config.yaml
encoder_parallel_block: false
encoder_moe_every: 2
encoder_shared_expert: false
decoder_norm_position: "pre"
decoder_activation: "swiglu"
decoder_positions: "learned"
lr_schedule: "cosine"
Rows from block 2 of the image encoder of a small image captioner, named by matrix and row number. Rows with one number belong to one neuron. Each number is 500 + 40 x the weight over its row's rms, rounded and kept within 0 to 999. All counts start at 0. Numbers have three digits each.
Before each neuron's rows are labels from the 100 images, of 14848, where the neuron reaches its highest value: "responds to" is what is common among them. Only what is clearly more common there than usual is listed. The data: photos with spoken descriptions (Open Images, Localized Narratives). In brackets: how many of the 100, against the usual share in percent.
# fc1: MLP up (encoder.blocks.2.mlp.fc1.weight, 1536x256), inputs 0-85
# fc2: MLP down (encoder.blocks.2.mlp.fc2.weight, 256x1536, transposed), outputs 0-85

responds to: text has "grass" (26 vs 9.9)
fc1.172:484479446478478551454544451498528586494451581524509527556496434564464485488473522475498488498515469469454538487513439461493564479487509540429494488560455475481471571445535559536555474457561550499455572433453458486514515452523477518550435477493467551486461494
fc2.172:566462527482533511543490494485495512521546498493514507445488537491477479551373530555500489475513541464554498453442524497485474471441492499499425472414588502574578495556479571465447430527522517380494515411494509506495526473532494462503469496540494482556441472

responds to: text has "trees" (57 vs 27.7); text has "grass" (36 vs 9.9)
fc1.61:487488524467478550475491530513520507527544470492506446518489556513431535498512512523557565488532478522491519513541435451540457518532461456517541469483504485524494493570515401420495513473420413546498591453523525559398523490539486510473509512521564449476475553
fc2.61:519499495588438431508468510501412515461490517528476505585476466503538480433493470507537605508448542514488477457535539554472496438530550493512574548482488559536461497462483520501536479502511465522499471483441446481457449496414501536482501480533539512571524475

responds to: text has "white" (33 vs 11.7); text has "black" (28 vs 9.4)
fc1.2:462539411495557466478444519442531450517469552512427462538497470536518587536482526478513473523500513521498561574440370527489448483545517438476505503486491497454496479519551531550537504494526462491559483501463465475482487569425523485433465488506499501497475557
fc2.2:540570538450508519449568482480503507453457549518551492557485514492518486528494496515457489499552446507519499477441564515482474471608512508466554417506564536473552540536480460457460576493494426473541529537578487492502492464590459478555562526536440541516552447

responds to: text has "wall" (47 vs 20.1)
fc1.669:416541543524504491412482481484508508533468524514507567495474524440471460557594427601446469506443515476489551524445509528468512492484538506515564418544441552503442444467558523525478446515443508457533427497541486545416512525537472472533469522567486538434411510
fc2.669:553498442498540548506528527524538479501523460460474491466516465555455530494396561469557538464522539478505450483559524422501470501506461531474448508434524478489536502488491466482565579441575483530507509407456506439542492523512545492418512542474536458572593489

responds to: text has "grass" (31 vs 9.9)
fc1.55:496489480492549566394534509450450475527466550458520501558454449424470506492510462515519486510513560473481503569548528506422547514514496497483516436584494637527479523448501459411547540487479457513487483505481530488497492488402535566540476420524494510501495483
fc2.55:550509507498491533473442570512508537516529479480522575482471483514501480516504455506534538534539529469481443510562480433581469475486471507479525549470541468482578550492496461422406554534510519512524530433517482516501578432450482453468571552502500491507525490

responds to: text has "plants" (35 vs 10.5); text has "grass" (32 vs 9.9)
fc1.161:496505463495525564435583568475496483532421536443524470518495514488441496522502501505500474426516488427505509542492516523475513590544460488486499449563460615520525493540501467447563546478424467533490533487512566513428577510565507553485493496473511481479499504
fc2.161:536393440549470461524566530504429530517502548532522506485481501536472527493482517461481552490477522481509447451525565495513520473502428507546435582505494540519520478440509500508495464530503485494472533461549488548562543483507517561436527506507528467517481508

responds to: text has "sky" (61 vs 25.1); text has "buildings" (30 vs 11.3); text has "road" (26 vs 8.2)
fc1.391:462482501457503443437522557490477419557487483547491441503426498496485461504511466490476529479487501513490501520558497505449501500457515493470483463486497511494427461497485521544534440442534516466589539526528507498484501538461508485437557468447493459521478532
fc2.391:548508498543514505591483497427506562520550484448457467570526477491447481491497493512510501504529490491514523481472492502532448511545439498528498533435520448453573546474567502485473507572543568482526540495522536495508457481527415491480464478529546523512534502

responds to: text has "buildings" (29 vs 11.3)
fc1.100:477462454523455523536492527418538540506500534576433551477509510482471450511516473508508522505428524416473555577491505475530507521490490453507514461500420539539538474469562525519526412493483493500477434437472497483477524556523532536451489528507465493425443553
fc2.100:506530509435500500554543503477444493495486515528504463493532501530461518542419509454498421482548463546472505552516460482405417475563457479507435450432550528484481598472515498510520533563507460494547482555512538473472476485525437497499513417489459451562540496

responds to: text has "trees" (56 vs 27.7); text has "grass" (35 vs 9.9); text has "plants" (34 vs 10.5)
fc1.236:452524415461581517465563505476482522540453516398512470519448506475426491556484496498467498388529507469518499514476538566450527576553501497460517453570503619511514495518499504509575589489463474488517467481532524508464554510561486499506480471485522482478517471
fc2.236:563523490564490399461476505540449523501503536526516501456531466519493397499508468489385504478532503534465476550506554548473533480519526451534476453499561524554476484468488456531419508562529405469495512494562447497486487482494452542522547517409510544512503509

responds to: text has "sky" (68 vs 25.1)
fc1.285:462507547495545599439496493499544490504393514578494477521480477530478524507543472548476524464500536497491534461498481553457534486558573528518568458566472527468451505568502533464481487494433411546495483508539478460505521521448428510483467566575548521494451490
fc2.285:504443487470438470485468511484453588488483522546413524537473472464522483458530462515511514535395477487467511496476512525476493445505562458562517503505433464481466490471502556501548390460425529555534509496497404478475486489451468474499523504609481513520454550

responds to: text has "white" (32 vs 11.7); text has "black" (25 vs 9.4)
fc1.717:432513453500484511393510488504542507507467518469510527487468539461497530498528488493434500460485492447510539586479501485535524511509543441469513506509459544491455484477524473480476448552497495490437480443475461521460493537499489539543486432547511503479434511
fc2.717:497441544507461547407494473507499570452443505513496550536501527465516469478558477537462465559461492483470540518405549467425521486480492489523469450546413530523457458524496488512520479476436560519526458554550521501546526416498526542557446478560436554480443499

responds to: text has "trees" (57 vs 27.7)
fc1.360:462535469503505467524483538460543548525536416523475490533485529521477471521469512498476544454506534483492526531514473483511552507461517489474517498448532540564473508522571432519509513477513439510464466438485431471499520542498537549458515520449592501531506529
fc2.360:490488567481483484496477494547450504487574495544513526514541495462502557481553479497479608514446526569492535484453482507516488472582557439511522503523473491515459490571488491499479485460450460520453545426497482463437457499540443543496529514488467530498487497

responds to: text has "table" (36 vs 13)
fc1.605:475489562442532572472431538475546434559470546509473436473498456463491478533587462556537538473475546486467558444529483521516491472524507515520528504503409521483430462559549525512477462479414504513541509475486531510476530580484409525487492542548524483417391546
fc2.605:550540462480485473601557518481445470577525490455503520444596480548461493531485565495495434458522507486499482464468497478552553569501460475475467501471475573550524531478514487486496491544422517483437493473538505547489521514631472447498511512492563459497508511

responds to: text has "white" (28 vs 11.7)
fc1.178:472500496491469516433494517484464530527435510463462551463493566503538542509483425501470485467493516468499523554524517509546485519490511431530496475542502502492501502427535472485439464543495527513489429424547492502467549508536526473468468452559515508474448589
fc2.178:463440513457469543534516485503593528476535488534507441450579506488461581541527518532574442522501487525487540500458423452518502466560391500521463467557519471506541472519514470489480496557451535490485580538533493571585488502545515472491523557513479513415467529

responds to: text has "table" (30 vs 13)
fc1.660:466501481484560549528452487427522521588538494531432527544457541406490520502516426554506531475497523474492546555456475481508493493523512469517502450463507507469548498484602520480487469527489538490560490482534444472453475536500460462528475480521511553463463549
fc2.660:463491526505504492495557542494460493449470488416511482505513572552558491449475511526500551459480483538543488510472523505503484565444512544482490399483538441565465468499505496524541526488471441503519532518558472461497483455530507490499560466548488466531515519

responds to: text has "table" (32 vs 13)
fc1.191:458498546563542547515515524455469427524475518523520488534476521512480532480534467541479497516502500505438572498501386510486475546513549485514539446554483476468522562510536479385446445516503438506531501539527500498453475484461521466482505519530511530472408546
fc2.191:505469492473496477517481497489523514492515532535481514549503536444458540492495512476500461504527577507488522506536475499475422512571465482517421561456502495440551496457505468495513449506516591525523469455414492438590461569492556474531483472428530446512498494

responds to: text has "text" (26 vs 6.4)
fc1.738:487435473505492572433448538478536478494547470501537516574523493526497545532491483434500482509514456494471539495537463447433520520482477494502444553459456535482558531500468567526513476451491485470556544421500423549435511483570617465503458464512512504526447438
fc2.738:519556607504460488545553437522507506411471470437461535453547464486510494480513483574541565490513548479494544460516536523520517530475540517538425506513580521561470514502473470510457475559457499488468420527557531472533556583488429476506466561509447462513531473

responds to: text has "white" (28 vs 11.7)
fc1.6:495503431502453540473539434514495462489507453482500520521555481471547565552458526511554477490520414535463436410459507530502554497476457477477453501513484551510483554427503466511527463589552486434502551440493548524477506483515446500478410474485515532452490524
fc2.6:463498570489539448559449499472577520545497504549515471411438528479523462421528521522494473447554509492472505573573533483507523510527605477520472507467501530542479460504470548431440445458512521476537479464488506522480521477590514412519471505501477492520459494

responds to: text has "sky" (52 vs 25.1)
fc1.156:473508462473481487486472559521472490559517456554521490469487526463461499502532415542467515463414621501509480493577503569535538484497571540494571445538454515506445532451505478473474405478488477494457530445487482492411497526505519521494494530498583457496473512
fc2.156:516496438476502522500484522473542482487524558488440409494532445579495536529429526454550497502583420452479515577529465462471464493531455490466498502433541572516556511538498493447550520522523505576542540567510466490510492511510488510489533498493451489502520506

responds to: text has "water" (34 vs 7.9)
fc1.165:490493470558481431547503532411569484481548502504485455527487513477449477548477568498536519500482474485457535540438456517451491469574466522520486439489479607479499552488538514525542557525470456451538500567474497505496519506457523494505517534514508536477500518
fc2.165:553475510419455467587524511532501499510493461502485475494520571524616480485484531474528482493533471528506493455428453562550482528467510450535448525461500427477459491515468537537493429511484556533513527564494546532531454477516463505521404382433505451512496561

responds to: text has "plants" (27 vs 10.5)
fc1.322:480513424447574527454566473470501438525421507393527418508460482463483485582497527492532481433525482508513508534509498559449459538595492472492503441593483586487455489499485489528540600504475446436574515499498575552467508501476478490501486454476472450466504487
fc2.322:559478488531499485498479564579418555469528533495496522422577456547456409449503480465383453496515562484488478530477544524484518550497450435505455494518514517548495503455487469488473505581507452538433509452551452505534507486516443498468593537488547523511511555

responds to: text has "trees" (57 vs 27.7); text has "grass" (33 vs 9.9); text has "plants" (27 vs 10.5)
fc1.481:475499463512447503434496540465458494528422527468426425487491546501487535553499485494531549439470539438511503499573516570516499497546462456539510479530464591531504466499530526469519499501407476545532540458529491514491584534535511553465525504480578484487482542
fc2.481:418435496452519546570598482471500552524513470518481557526451500489455578521542464505519508479484478445522517489519489426521472532558466499536493520546495474475547491464544468472559491423556475495520545496500479532474456513530547508509482550482489418472488550

responds to: text has "plants" (26 vs 10.5)
fc1.478:483568591469542437487516578544526458484503551533493452476458476490527507423464429476386524549522430465470554505515537517446460582462471390444558529460492529516494522516465415471525543453583482615499475521483470539476488570557538517545495525532532466487513472
fc2.478:477471478573537482522557462505472453541473450521550538531481502490497534491559556484444518477550519590505539575464467465494503403488470535524505485544555437469502437501579540506476517528470546469461466518489436576455545511522539492512555520477527551475474447

responds to: text has "buildings" (28 vs 11.3)
fc1.571:424627447541547496461479507524491467530472501498522426589421488530442571470496520525450546466525561509508502469550441535533519509532530555440583524462502580515480538570508509446541527463494457517525505521481434461494487539468466508490489549507543452525507482
fc2.571:464496471515511566502515475466539539520474479569482522551519469491484554503522494482513513527515482549497529506478443443485478472421427470533445522560493468471545489497504486512493522539533482473509500491494534476516579530493474592439494514493559531487478517

responds to: text has "trees" (74 vs 27.7); text has "road" (38 vs 8.2)
fc1.147:450578545549420474425406458463500509516501532565468419552496473493532532506521447519583573558452528464456534520542520551506495434473511521497581489474511477542546432506534470506450410437508455500537533445482467503513497523478513497500453482545511492531503497
fc2.147:541513548476507432483461496471513484500500428532558483497480524494602472502504530520499498508530519536455512557441460537446518463513581486477496460451545445527541522469478447518382502456523475451544502512533473486526443431488538508565512495479445507520509492

responds to: text has "wearing" (29 vs 12.2)
fc1.272:537479475510501515487571554474481420535499510540505480463484494432488472576470497433424520484549532547582547575478536492409500469472525482519480459523556480473562490457488473456528511561503517472515448506520534498478448567450424512532541485526516565550425474
fc2.272:462550556480500457495491510549514607522466471472531462500469502454526439438527439533545452545484495471477515479471496558581499480484508484475574480449527467545437469526504532534420566493505526495461533399514418537513463481544526541540437481533537502548559552

responds to: text has "lights" (25 vs 7.9)
fc1.49:465506550552438452547423506423478553478522499583420489531516534418498544525505487531527521501432548478433532537500508539517527451486504486496524514480449543550562465503570544565557408491516502509481462522458449453459548511520591533551446522505528537495491477
fc2.49:526441475604510451456462452556464558427521495530492563465500536487436420487531488473445461544437489460508520595500538510484470496486487518506521526492438574535488497588505501580498439507503494484454454481481457528533495473547511513523506471525480506465474473

responds to: text has "water" (32 vs 7.9)
fc1.96:492555438558462449472526561462515495483501526519493474502520410496473477464501533494460507480487523444492505519489532515477541507562514495469511485508484632509450529453529503506576536533506389472490463484446491457473480534497482547459490527531513492526524493
fc2.96:544478513378531574507444501556494439530535436490419435515561493549518556511513535510524479479516566533541484411538463474556432519460436510567485499386491455499448455528521471456509421512568557548532489460505503519546498552483486485429496512482553461495468584

responds to: text has "sky" (61 vs 25.1); text has "buildings" (32 vs 11.3)
fc1.8:422518450499395527539497542443490555548469529494491509499486492475469470478503442530524493448471486453493543565483517500488557542510549471463534474565455512500520487390555561525577447458463502501481428477461449458431503520534533473518489531479516477529505527
fc2.8:454528471494546526490541530480526454462434507434522504502484511554564411468488531509460449474584497499542499547537494465554509548534505510414529566470482577496475480466510485504552523523525537544484402510437534527461451504500519522492493518464441414494504455

responds to: text has "table" (31 vs 13)
fc1.139:482457510525542487491469538465541479535482510513488482522471543467485500559515503543475506493481492498464515546510442473509427462547512474535481513471507510528420493459551449539469460501487529486482394462469532514445542529468579587524422520402523436480435503
fc2.139:500462579506493457466544502520470541475474528464525498480492485473536517517477445517453488551505444515482473509499481458462442530457482506546463480502568478476449488554497451534481508529550523526579503539550547512472568480469505403467509516519492529487502508

responds to: text has "trees" (64 vs 27.7); text has "plants" (32 vs 10.5); text has "grass" (27 vs 9.9)
fc1.627:410545441453530490482542540453577509494499494504484458492526485504458468497517508510482537424473465422523525521497562474539524554467491518500519494467504584540522378528546514464531472486463493520518504417494481529453554598584467525496527523536516463471486500
fc2.627:472436508519468511486472501515468518502509550512527539569454544477532553475560511522498542562515487489515473506464398458586462465586477463514487578494450487516533540514475489481490447461463568523496566536513392520492472475430561501532523554491454507505464499

responds to: text has "wall" (45 vs 20.1); text has "table" (35 vs 13)
fc1.604:447523518580581491491507523468525423530472536555506401505470451470457512567555480534517509511481533494440553443507453568466473496546528552519525519465456566466517498584517537483482525493501502511584536542488540535484527545469474485505484545539526476459443506
fc2.604:529509463432514469477508586532550428460578489452476487453557441542513532512470530478506491512517515470487504503520469472532553546507456467452467457489531552533449514463515466445515538580472436527465579469496544596476461558483474502445538504480516456463532546

responds to: text has "trees" (71 vs 27.7); text has "plants" (32 vs 10.5); text has "grass" (27 vs 9.9)
fc1.354:489446459426555609554544538468570442546482475487473513463503549498406455510514496494552482420512489424532550537510480450524526586534517493459516441481399508476480515507527492422519484507444463514465518436492491510481478534522467496465525496534497495427438573
fc2.354:514547541539523458495483497464409414545446520440517496562482540492579461455487478531523527497545557529468499523468496611437470491454522499510538465454505547574455533485484493519483520503438475487564440537493497455479471487457493501527436365535508527547499481

responds to: text has "table" (31 vs 13)
fc1.406:497485455458535545538514472376525468537540506518452488517465487421503475504539483528528534462486496489489514505509508487492481457495494498560492416475516492486501445475565527492519525507472476468579511491508505476478473551482439475492528487573484544462471536
fc2.406:448513539496479465458487480539501527496532459471497547501549516516545547540507500546509533528465561551469520453464518500454523504432498535531531388548543448559522410437508519515513533435557534494513529512544525494480489509510571473463452498484496504471522518