config = dict(
    model='image captioner',
    dataset='photos with spoken descriptions (Open Images, Localized Narratives)',
    train_examples=101725,
    image_size=64,
    crop_scale_min=1,
    horizontal_flip=False,
    translate=0.06,
    tokenizer='char',
    vocab_size=53,
    encoder_arch='resmlp',
    encoder_norm='layernorm',
    encoder_norm_position='pre',
    encoder_activation='gelu',
    encoder_mlp_ratio=6,
    encoder_parallel_block=False,
    encoder_inner_norm=False,
    encoder_moe='top_k',
    encoder_drop_path=0.15,
    encoder_num_experts=16,
    encoder_moe_every=2,
    encoder_expert_mlp_ratio=2,
    encoder_experts_per_token=1,
    encoder_shared_expert=False,
    encoder_patch_size=[8, 8],
    encoder_conv_stem=False,
    encoder_layers=6,
    encoder_width=256,
    fusion='prefix',
    label_smoothing=0.05,
    decoder_width=128,
    decoder_layers=8,
    decoder_norm='rmsnorm',
    decoder_norm_position='pre',
    decoder_activation='swiglu',
    decoder_mlp_ratio=3,
    decoder_head_dim=64,
    decoder_fused_qkv=False,
    decoder_bias='none',
    decoder_qk_norm=False,
    decoder_parallel_block=False,
    decoder_inner_norm=False,
    decoder_drop_path=0.05,
    decoder_positions='learned',
    decoder_prefix_bidirectional=False,
    decoder_connector='mlp',
    decoder_tie_embeddings=True,
    residual_init='none',
    optimizer='adamw',
    lr=0.00089,
    beta1=0.9,
    beta2=0.999,
    eps=1e-06,
    grad_clip=1.0,
    steps=22300,
    batch_size=256,
    epochs=56.1,
    lr_schedule='cosine',
    final_lr_fraction=0,
    warmup_steps=660,
    weight_decay=0.3,
)
Rows from block 3 of the image encoder of a small image captioner, named by matrix and row number. Rows with one number within an expert belong to one neuron, the router's apart. Each number is 128 + 32 x the weight over its row's rms, rounded and kept within 0 to 255. All counts start at 0.
Before each expert's rows are labels from the 100 images, of 14848, where the router gives the expert most weight on average: "place" is the part of the image that holds the peak. Only what is clearly more common there than usual is listed. The data: photos with spoken descriptions (Open Images, Localized Narratives).
# router: router (encoder.blocks.3.mlp.router.weight, 16x256), inputs 64-127
# up: expert up (encoder.blocks.3.mlp.up, 16x512x256), inputs 64-127
# down: expert down (encoder.blocks.3.mlp.down, 16x256x512, transposed), outputs 64-127

# expert 14
place: top centre
router.14 [101 114  60  54  84 160 123 139 135 113 134  93 171 136 152 118 143 112  82 108 126 112 122 188 153 117 125  93 143 167  88 137 140 126 150 139 120 112 135 155  84  76 141 161 159 126 136 161 139 160 128 182 147  76 171 137 154 111 146 153 151  88 101  87]
up.0 [ 87  83 107 189 138 170 126 121 129  69 136 174 192 152  80 120  90 146  87 141  59  79 153 127 132  22 127 136 131 170 174 129 177  90 138  96  89 135 122 113 151 146 107 138 123 146  88 108 156 109 135 106  97 132 104  86 174 202 137 138  91 135 206 134]
down.0 [103 116 124 198 159 112 126 109  91 142 149  91  93 121 116 158 146 106 146 170 146 129 111 191 166 122 111 138 133 130  83  97 165 137 124 169 117 132 106  81 192 180 171 144 104 146 140 146  93 114 124  77 172  81 150 137  97 144 115 153 121 140 141  88]
up.1 [104 104 138 167 159 111 151 133 130  77 180 114 125 151 110  88 133 146 136 174 124 146 131 143 127 185 143 117 124 148 181 218 125  73 146  71 110 167 219 119 162  83 151 167  98 135 126 159 191  68 100 128 122 147 145 106 185 146  97 105 143  75 136 153]
down.1 [ 97 148 174 172 205  96 116 181 138 115 127 106 150 148 153 155 151 113 174 126 147 161  79 125 152 135 106  87 102 132 153 137 120  64 141 191 125 138 126 119 180 135 150 117  68 155 109 148 117 111 142 114 163  93 157 113 106 196  97 160 124 181 155  96]
up.2 [149 135 135 147  64 137 111 115 117 119 109 154 174 123 106 125 102 147 160 117 114 140 140 167 111 130 103 143 161 143 154 100 160 138 140  97 119 145 146 119 164 199 114 140 184 126  96  90 123 142 138 116 142  93  92 135 165 137  83  91 163 104 145 116]
down.2 [154 147  78 171 141 132  93 116 127  99  77 132 114 152 126 122 112 169 123 160 164  74 146 110  82 136 173 193 123 121 136  82 128 173 129 123 133  73  96 142  91  88 130 158 134 132 184 113 155 133  97 106  68 127 106 109 139  99 144 122 120  94 161 131]
up.3 [ 90 111 163  59  88 148 110 110 105  97  63 148 143  96 139 145  72 167  81 168 165 110 147 122 100  63  98 170 150 156 144  69 151 166  98 135 168 156 143 116 162 115 129 133 149 124  74  42  87 165 121 117 109 172  92 137 113 122 139 154 147 142 131 109]
down.3 [139  83 124 146  72 144 149 127  64 124 133 181  92 107 145  88  95 169 120 133 170 141 151  94 157  98  52 129 143 101  88  79 159 220 112 140 104 124 156 115 121 171  86 123 155  82 144  84 132 145 127 116 105 134 124  90 130 133 141  97  83 117 110 155]
up.4 [ 89 115 132  67  94 148 150 100  97 155 171 105 156 189 169 181 135 110  66  74  81 104 131 160 107  88 172 124 113 177 115 129 131 142  86 144 104 125  30 118 107 110 106  87 148 173 130 119 122 157 143 128 146 150 155 165 105  42 140 141 184 134  85 163]
down.4 [112 109 155 119 164 196 190 141 117 158 204 134  93 168  90 150 139 141  96  71 102 157 188 169  99  41 148  67 110 155 114  88  93 137 118 171 132 125 132 128 190 158 152 126 152 102 143 159 157 146 162 169 176 147 172 113 132 124 120 117 129 109 142 173]

# expert 4
place: middle left
router.4 [157  92 105 143 173  86 101 151 142 128 142 153 113 110 186 206 201 102 201 128 146 113 110  73 127 117 119 125 105 120 151 147  56 160 139 155  99 160 148 117 164  97 139 152  87 102 152 142 153  96 113 153 103 108 162 122  83 149 171  62 138 143 125  91]
up.2 [158 107 131 163 204 102 118 160 149  92 125  96  94 146 106 155 152 140 149 143 106 125 108 134 139 143 149 144 141 145 144 155 105  98  92 129 135 140 148 184 218 157 113 145 105 160 108 130 132 122 117 156 108 145  78  77 115 129  98 136 146 203 115 177]
down.2 [126 117 142 100  31 168 109 127 100 110  88 170 101 136 101 108 126 181  86  99 152 137 175 123 148  69 155  97 164 149 107  96 152 144 126  80 167 138  98  91 123 159  93 135 173 155  97 211 136 122 129 100 112 179 116 131 116 106 181 111  66 108 117 157]
up.3 [125 104 135 153 180 112 118 112 183 139 148  94  99 144 118 181 122 121 101 128 165 134  75 127 145 124 161 151 133 161 167 142  79 121 131 145 137 135  52 124 182 111 130 148 112 130 108 180 151 129 156 134 148 149 151 119 100 163 131 179 177 129 130 114]
down.3 [101 118 129 127  48 176 172 122  63 121  45 146  94 118 119 117 134 139  76 113 103 147 251 143 134  69 145 133 171 146  89  76 155 142  95 148 150 156  91 100 139 149 136 109 170 131 115 127 129 184 163  69 118 169 124 140  83 111 130 139 145 113 106 182]
up.4 [162 120  82  87 169  69  93 143 142 155 147 146 165 116 194 182 154  82 175 124 126 118 111  84 142 165 117 161  53 101 167 156 132 160 134 124 120 179 223 123 161 104  85 118  95  98 128  95 135 143 128 132 129 130 137 158  67 130 142 101 165 124 129  89]
down.4 [173 146 104 164 101 107  80 144 155 129 124 183 121 136 145 135 122  99 140 129 141 126 130  93 121 134 136  99 134 160 159 189  69  18 143  94 128 140 129 100 117 110  79 174  53 131 118 136 139 161 134 175 122  62 156  78 127 103 138 135 121 106 168 162]
up.5 [138 124 107  93 144  69 105 128 120 111 139 174 176 126 187 136 146 110 192  88 115 146 116 119 146 151 110 166  90 129 132 136 136 157 165 116 142 152 201 150 110 124  97 136 123  98 107  97 123 118 117 118  94  79 139 121 134 135 176  90 139 128 130  98]
down.5 [177 131 110 124 148 122 138 106 135 127 158 195 142 107 144 133  99 105 135  69  86 134  87 131 126 148 108 101  83 151 141 211  67  45  80 109  92 109 156 137 132 145  59 145 103 149 117 148 124 177 153 183  96 110 157 104 112  83 123 155 130 156 107 157]
up.6 [186 197 141 182  98 146 163 149 140 147 138 155 130 115 110 146 105  79 121 151 131  72 145  95 141 128 116  47  71 149 126 173 112  87 125 124 124  84 118 141 113  74 172 141 104 103 156 142 183 135 125  87  57 166 133 102  89 150 134 126  48 128 130 113]
down.6 [170 137 155 154 105 133 131 171  96 163 175 137 113 109 164 168 169 106 101 142 139 128 119 113 168 129  79 106  95 127 118 102 146 120 161 110  89 129 177 132 146 165 167 135 120 125  99 176 128 120 122 127 150 163 135 116 107 147 106 192 106 173 133 102]

# expert 1
place: top centre
router.1 [104 171 150 109  95 174  92 132 145 151 111 161 131 167  69  96  85 117 112 108 127 167 137 137 101 168 182 159 176 149 164 162 103 106 138 158 157 164  74 155 171 138 130 165 121  87 115  88 150 113 158  56 161 156  93 146 165 156 100 114 107 158  95 181]
up.0 [132 127 103 142 111  75  59  97 137 140 149 126  87 154 136 180  86 199 132 212 160  84 137  92 130 153 142 169  57 145 104 111 153 154 137 102  90 105  96 121 147 164 111 155 202 154 149 139 122 149 121 105 168 104 102  42 153  53 150 134 148 124 132 161]
down.0 [134 137 149 141 146 149 161 143 163  54 205 137  90 151 140  93 172 133 227  90 154  69 133  71 110  96 120 114 138 182 166 101 123 177 104 177 178  87 179 100 131 122 101 124 114 134 117 102 135  73 157 188 115 109 126 138 125 164 123 156 152  72 139 177]
up.1 [118 126 183 118 122 109  60 110  80  91 135 142 117 159 107 111 122 162 106 108 127 112 118 112  97 126 228 148 129 140 129 116 134 158 106 151  96 152   0 153 122 111 157 125 147 117 114  67  56 129 126  91 114  74 122 129 131 193 138 130  90 106 160 155]
down.1 [100 155 160 143 114 182 159  88 156 121  95 104 115 167 166 147 135 104 164  68  55  95 179 127  75 125 137 128 119 135 162 154 110  95 118 157 125 154 116 124  96 102 188  81 165 151 161  95 112 134 146 163 120 147 166 126 136 126  96 153 137 119 114 150]
up.2 [126  66 147 131 134 118 147 173 140 127 166 142  81  82  91 151 130 111  90 113 121 130 142  74 153 102 212 162  53 153 171 141 136  89  82 144 128  82 123 128 165 122 137 167 160 104  74 128 155  73 177 170  87 105 151 167 131 105 118 106 120 182 176 117]
down.2 [ 98 117 159 172 152 191 161 154 169  66 118 111 126 129  82 124  96  81 120 136 108 168 142  94 138 103 117 121 128 166  96 171 114 118 118 102 158 152 137 141 132 131 186  82  95  55 143 118 187 120 121 125 125 122  84 124 112 143 194 129 159  87 127 159]
up.3 [109 161 142  92 131 190 130 142 143 151 144 149 124 111 195 149 162 124  77  91  82  82  94 105 197 104 126  82 159  58 182 102 132 104 133 131 165 108 131 177 120 142 102 165 204 144 100 138 176 125  89 123 121 161  93 138 119  36 104 114 153 102 116  87]
down.3 [108 144 144 103 120 118 117 106 182 177 149 214 126 156  94  94 153 148  96 127 111 179 198  99 139 124  75 156  99  86 123 138 121 137 124 145 137  94 192 122 102 152 143 105  87  96 104 102 138 178 169 102 146 180 115 179  94 156 152 117 214 151  71 192]
up.4 [ 65 139 130 172  56 113 116 139 120 136 113  96 157 133 150 148 141 107 113 107 129  79 102  85 153 123 171 161 146 152 142  92 154 155 136 108 116 127  36  97 150  62 126 177 130 169 119 135 127 171 121 148 123 124 121  94 144 136 110 168 166 130 176 138]
down.4 [128 118 138  87 173 154 163 120  99 107  86  97  88 166 112 139 112  90 166  65  81  94 157 111 110  83 154 169  89 126 129 141  85  97 147 131 137 138  41 118 163 141 177 152 104 129 148 116 113 121 112 172 131 166 138 142  94 113 154  92 132 100 132 138]

# expert 3
place: bottom left
router.3 [150  88 143 123 170 142 157  66 106 133 162 157 122  76  69 126 112 156 121 104 125 137 160  98  57  89  98  81 152 124 127 112 177 146 139 114  96 104 146 125 126 141 118 142 157 136 157 112 100  67 174 155 152 119 125 148 145 167 102  94 102 174 136 143]
up.0 [170 186 148 139 135 139 128  99 143 128 178 152 102  58 121  84 116 115 148  81 103 173 163 138 127 112  53  93 122  96 142 140 128  91 136 146  74 157 197 133 140 138 110 163 120 109 143 136 119  97 139 116 132 128 161  86 143 104 107 111 102 122 111 203]
down.0 [130  70 111 142 144 132  96  77 134  85 168 120  47 162  81 119 154 154 153 105 165  89 104 143  94 163 137  93 135 158 112 170 124 127 173 118 103 122  76 173 127 104  81 151 153 112 124 140 120 102 124 162  83 129 176 140 162 110 168  93 115  87 146 145]
up.1 [157 180 132 121 178 161 145  82 144 172 169 123 121 111 108  96 125 130 174  78  84 165 142 164 120 141  99 106 150 113 150 132 138 129 154 151  70 142 143 135 141 132 105 156 140 114 138  94 114 120 172 138 151 121 161 140 143 110  69  84 111 128 131 176]
down.1 [153  97 117 185 161 153 121 113 121  92 172 112  36 141 106  79 125 140 161  97 168 105 143 197 121 145 119  80 161 126  82 114 142 124 174 149 110  98 108 173 137 114  99 171 160  76 141 123 134 116 107 175  78  69 210 101 176 107 156  97  92  85 152 138]
up.2 [187 137 115 121 164 181 147 114 171 155 170 161 143  93 144  60 107 129 134  85  83 211 111 158 126 154  85  81 123  83 147 122 180 105 108 142  66 120 135 147 125 146 154 155 147  93 165 164 127 116 195 144 158 105 173 142 137 125  78  98  86 143 112 156]
down.2 [152  97 140 151 186 147 117 107 109 135 193  86  40 162  89 104 149 157 163  61 144 101 126 185 116 142 144 102 140 130 140 127 166  93 169 139  96 131 100 160 121 113 107 137 156  95 132 158 109 127 142 196  99  58 216 105 146  99 144 111  87  99 168 127]
up.3 [148 148 161  91 166 136 151 127 146 153 136  59 127 159 112 141  86 140 124 116 122 139 198 101 122 119 119 100  88 114 136 105 117  91 150 126  61 123 124 153 181 155 139 169 113 132 156  99 127  72 157 130 117 109 167 145 123 133 147 122  58 159 119 188]
down.3 [138  72 114 169 165 158 155 123 151 105 164 116  84 143 103 113 146 140 140 111 225  38 116 197  78 109 101 113 136  85 104 136 153 135 161 138 148 150  80 163 106 120  89 148 121  93 148 157 145 118 125 181  99  69 214  91 176 130 129 101  71 107 133 116]
up.4 [ 70  71 100 162 118 133 123 144 119  84 106 121 103 135 120 155 128 112 107 166 127 144 135  71 134 144 177 164 130 143 185 109 149  72 191  99 125 119  59 139  98 117 128 112 154 145  95 133 109 147 135 170 175 152  86 113 136  93 114 149 168 133 170 148]
down.4 [ 71 145  88 107 139 116 153 123 129 134  55 187 177 141 112 119 157  87 105 148  82 177 125 105 153 133 144 153 104 123 126 114 116 157  95  99 175 138 148  83 155 132 152  86  84 160 149  91 156 151 143  99 132 154  55 155 128 148 100 154 197 159 123 146]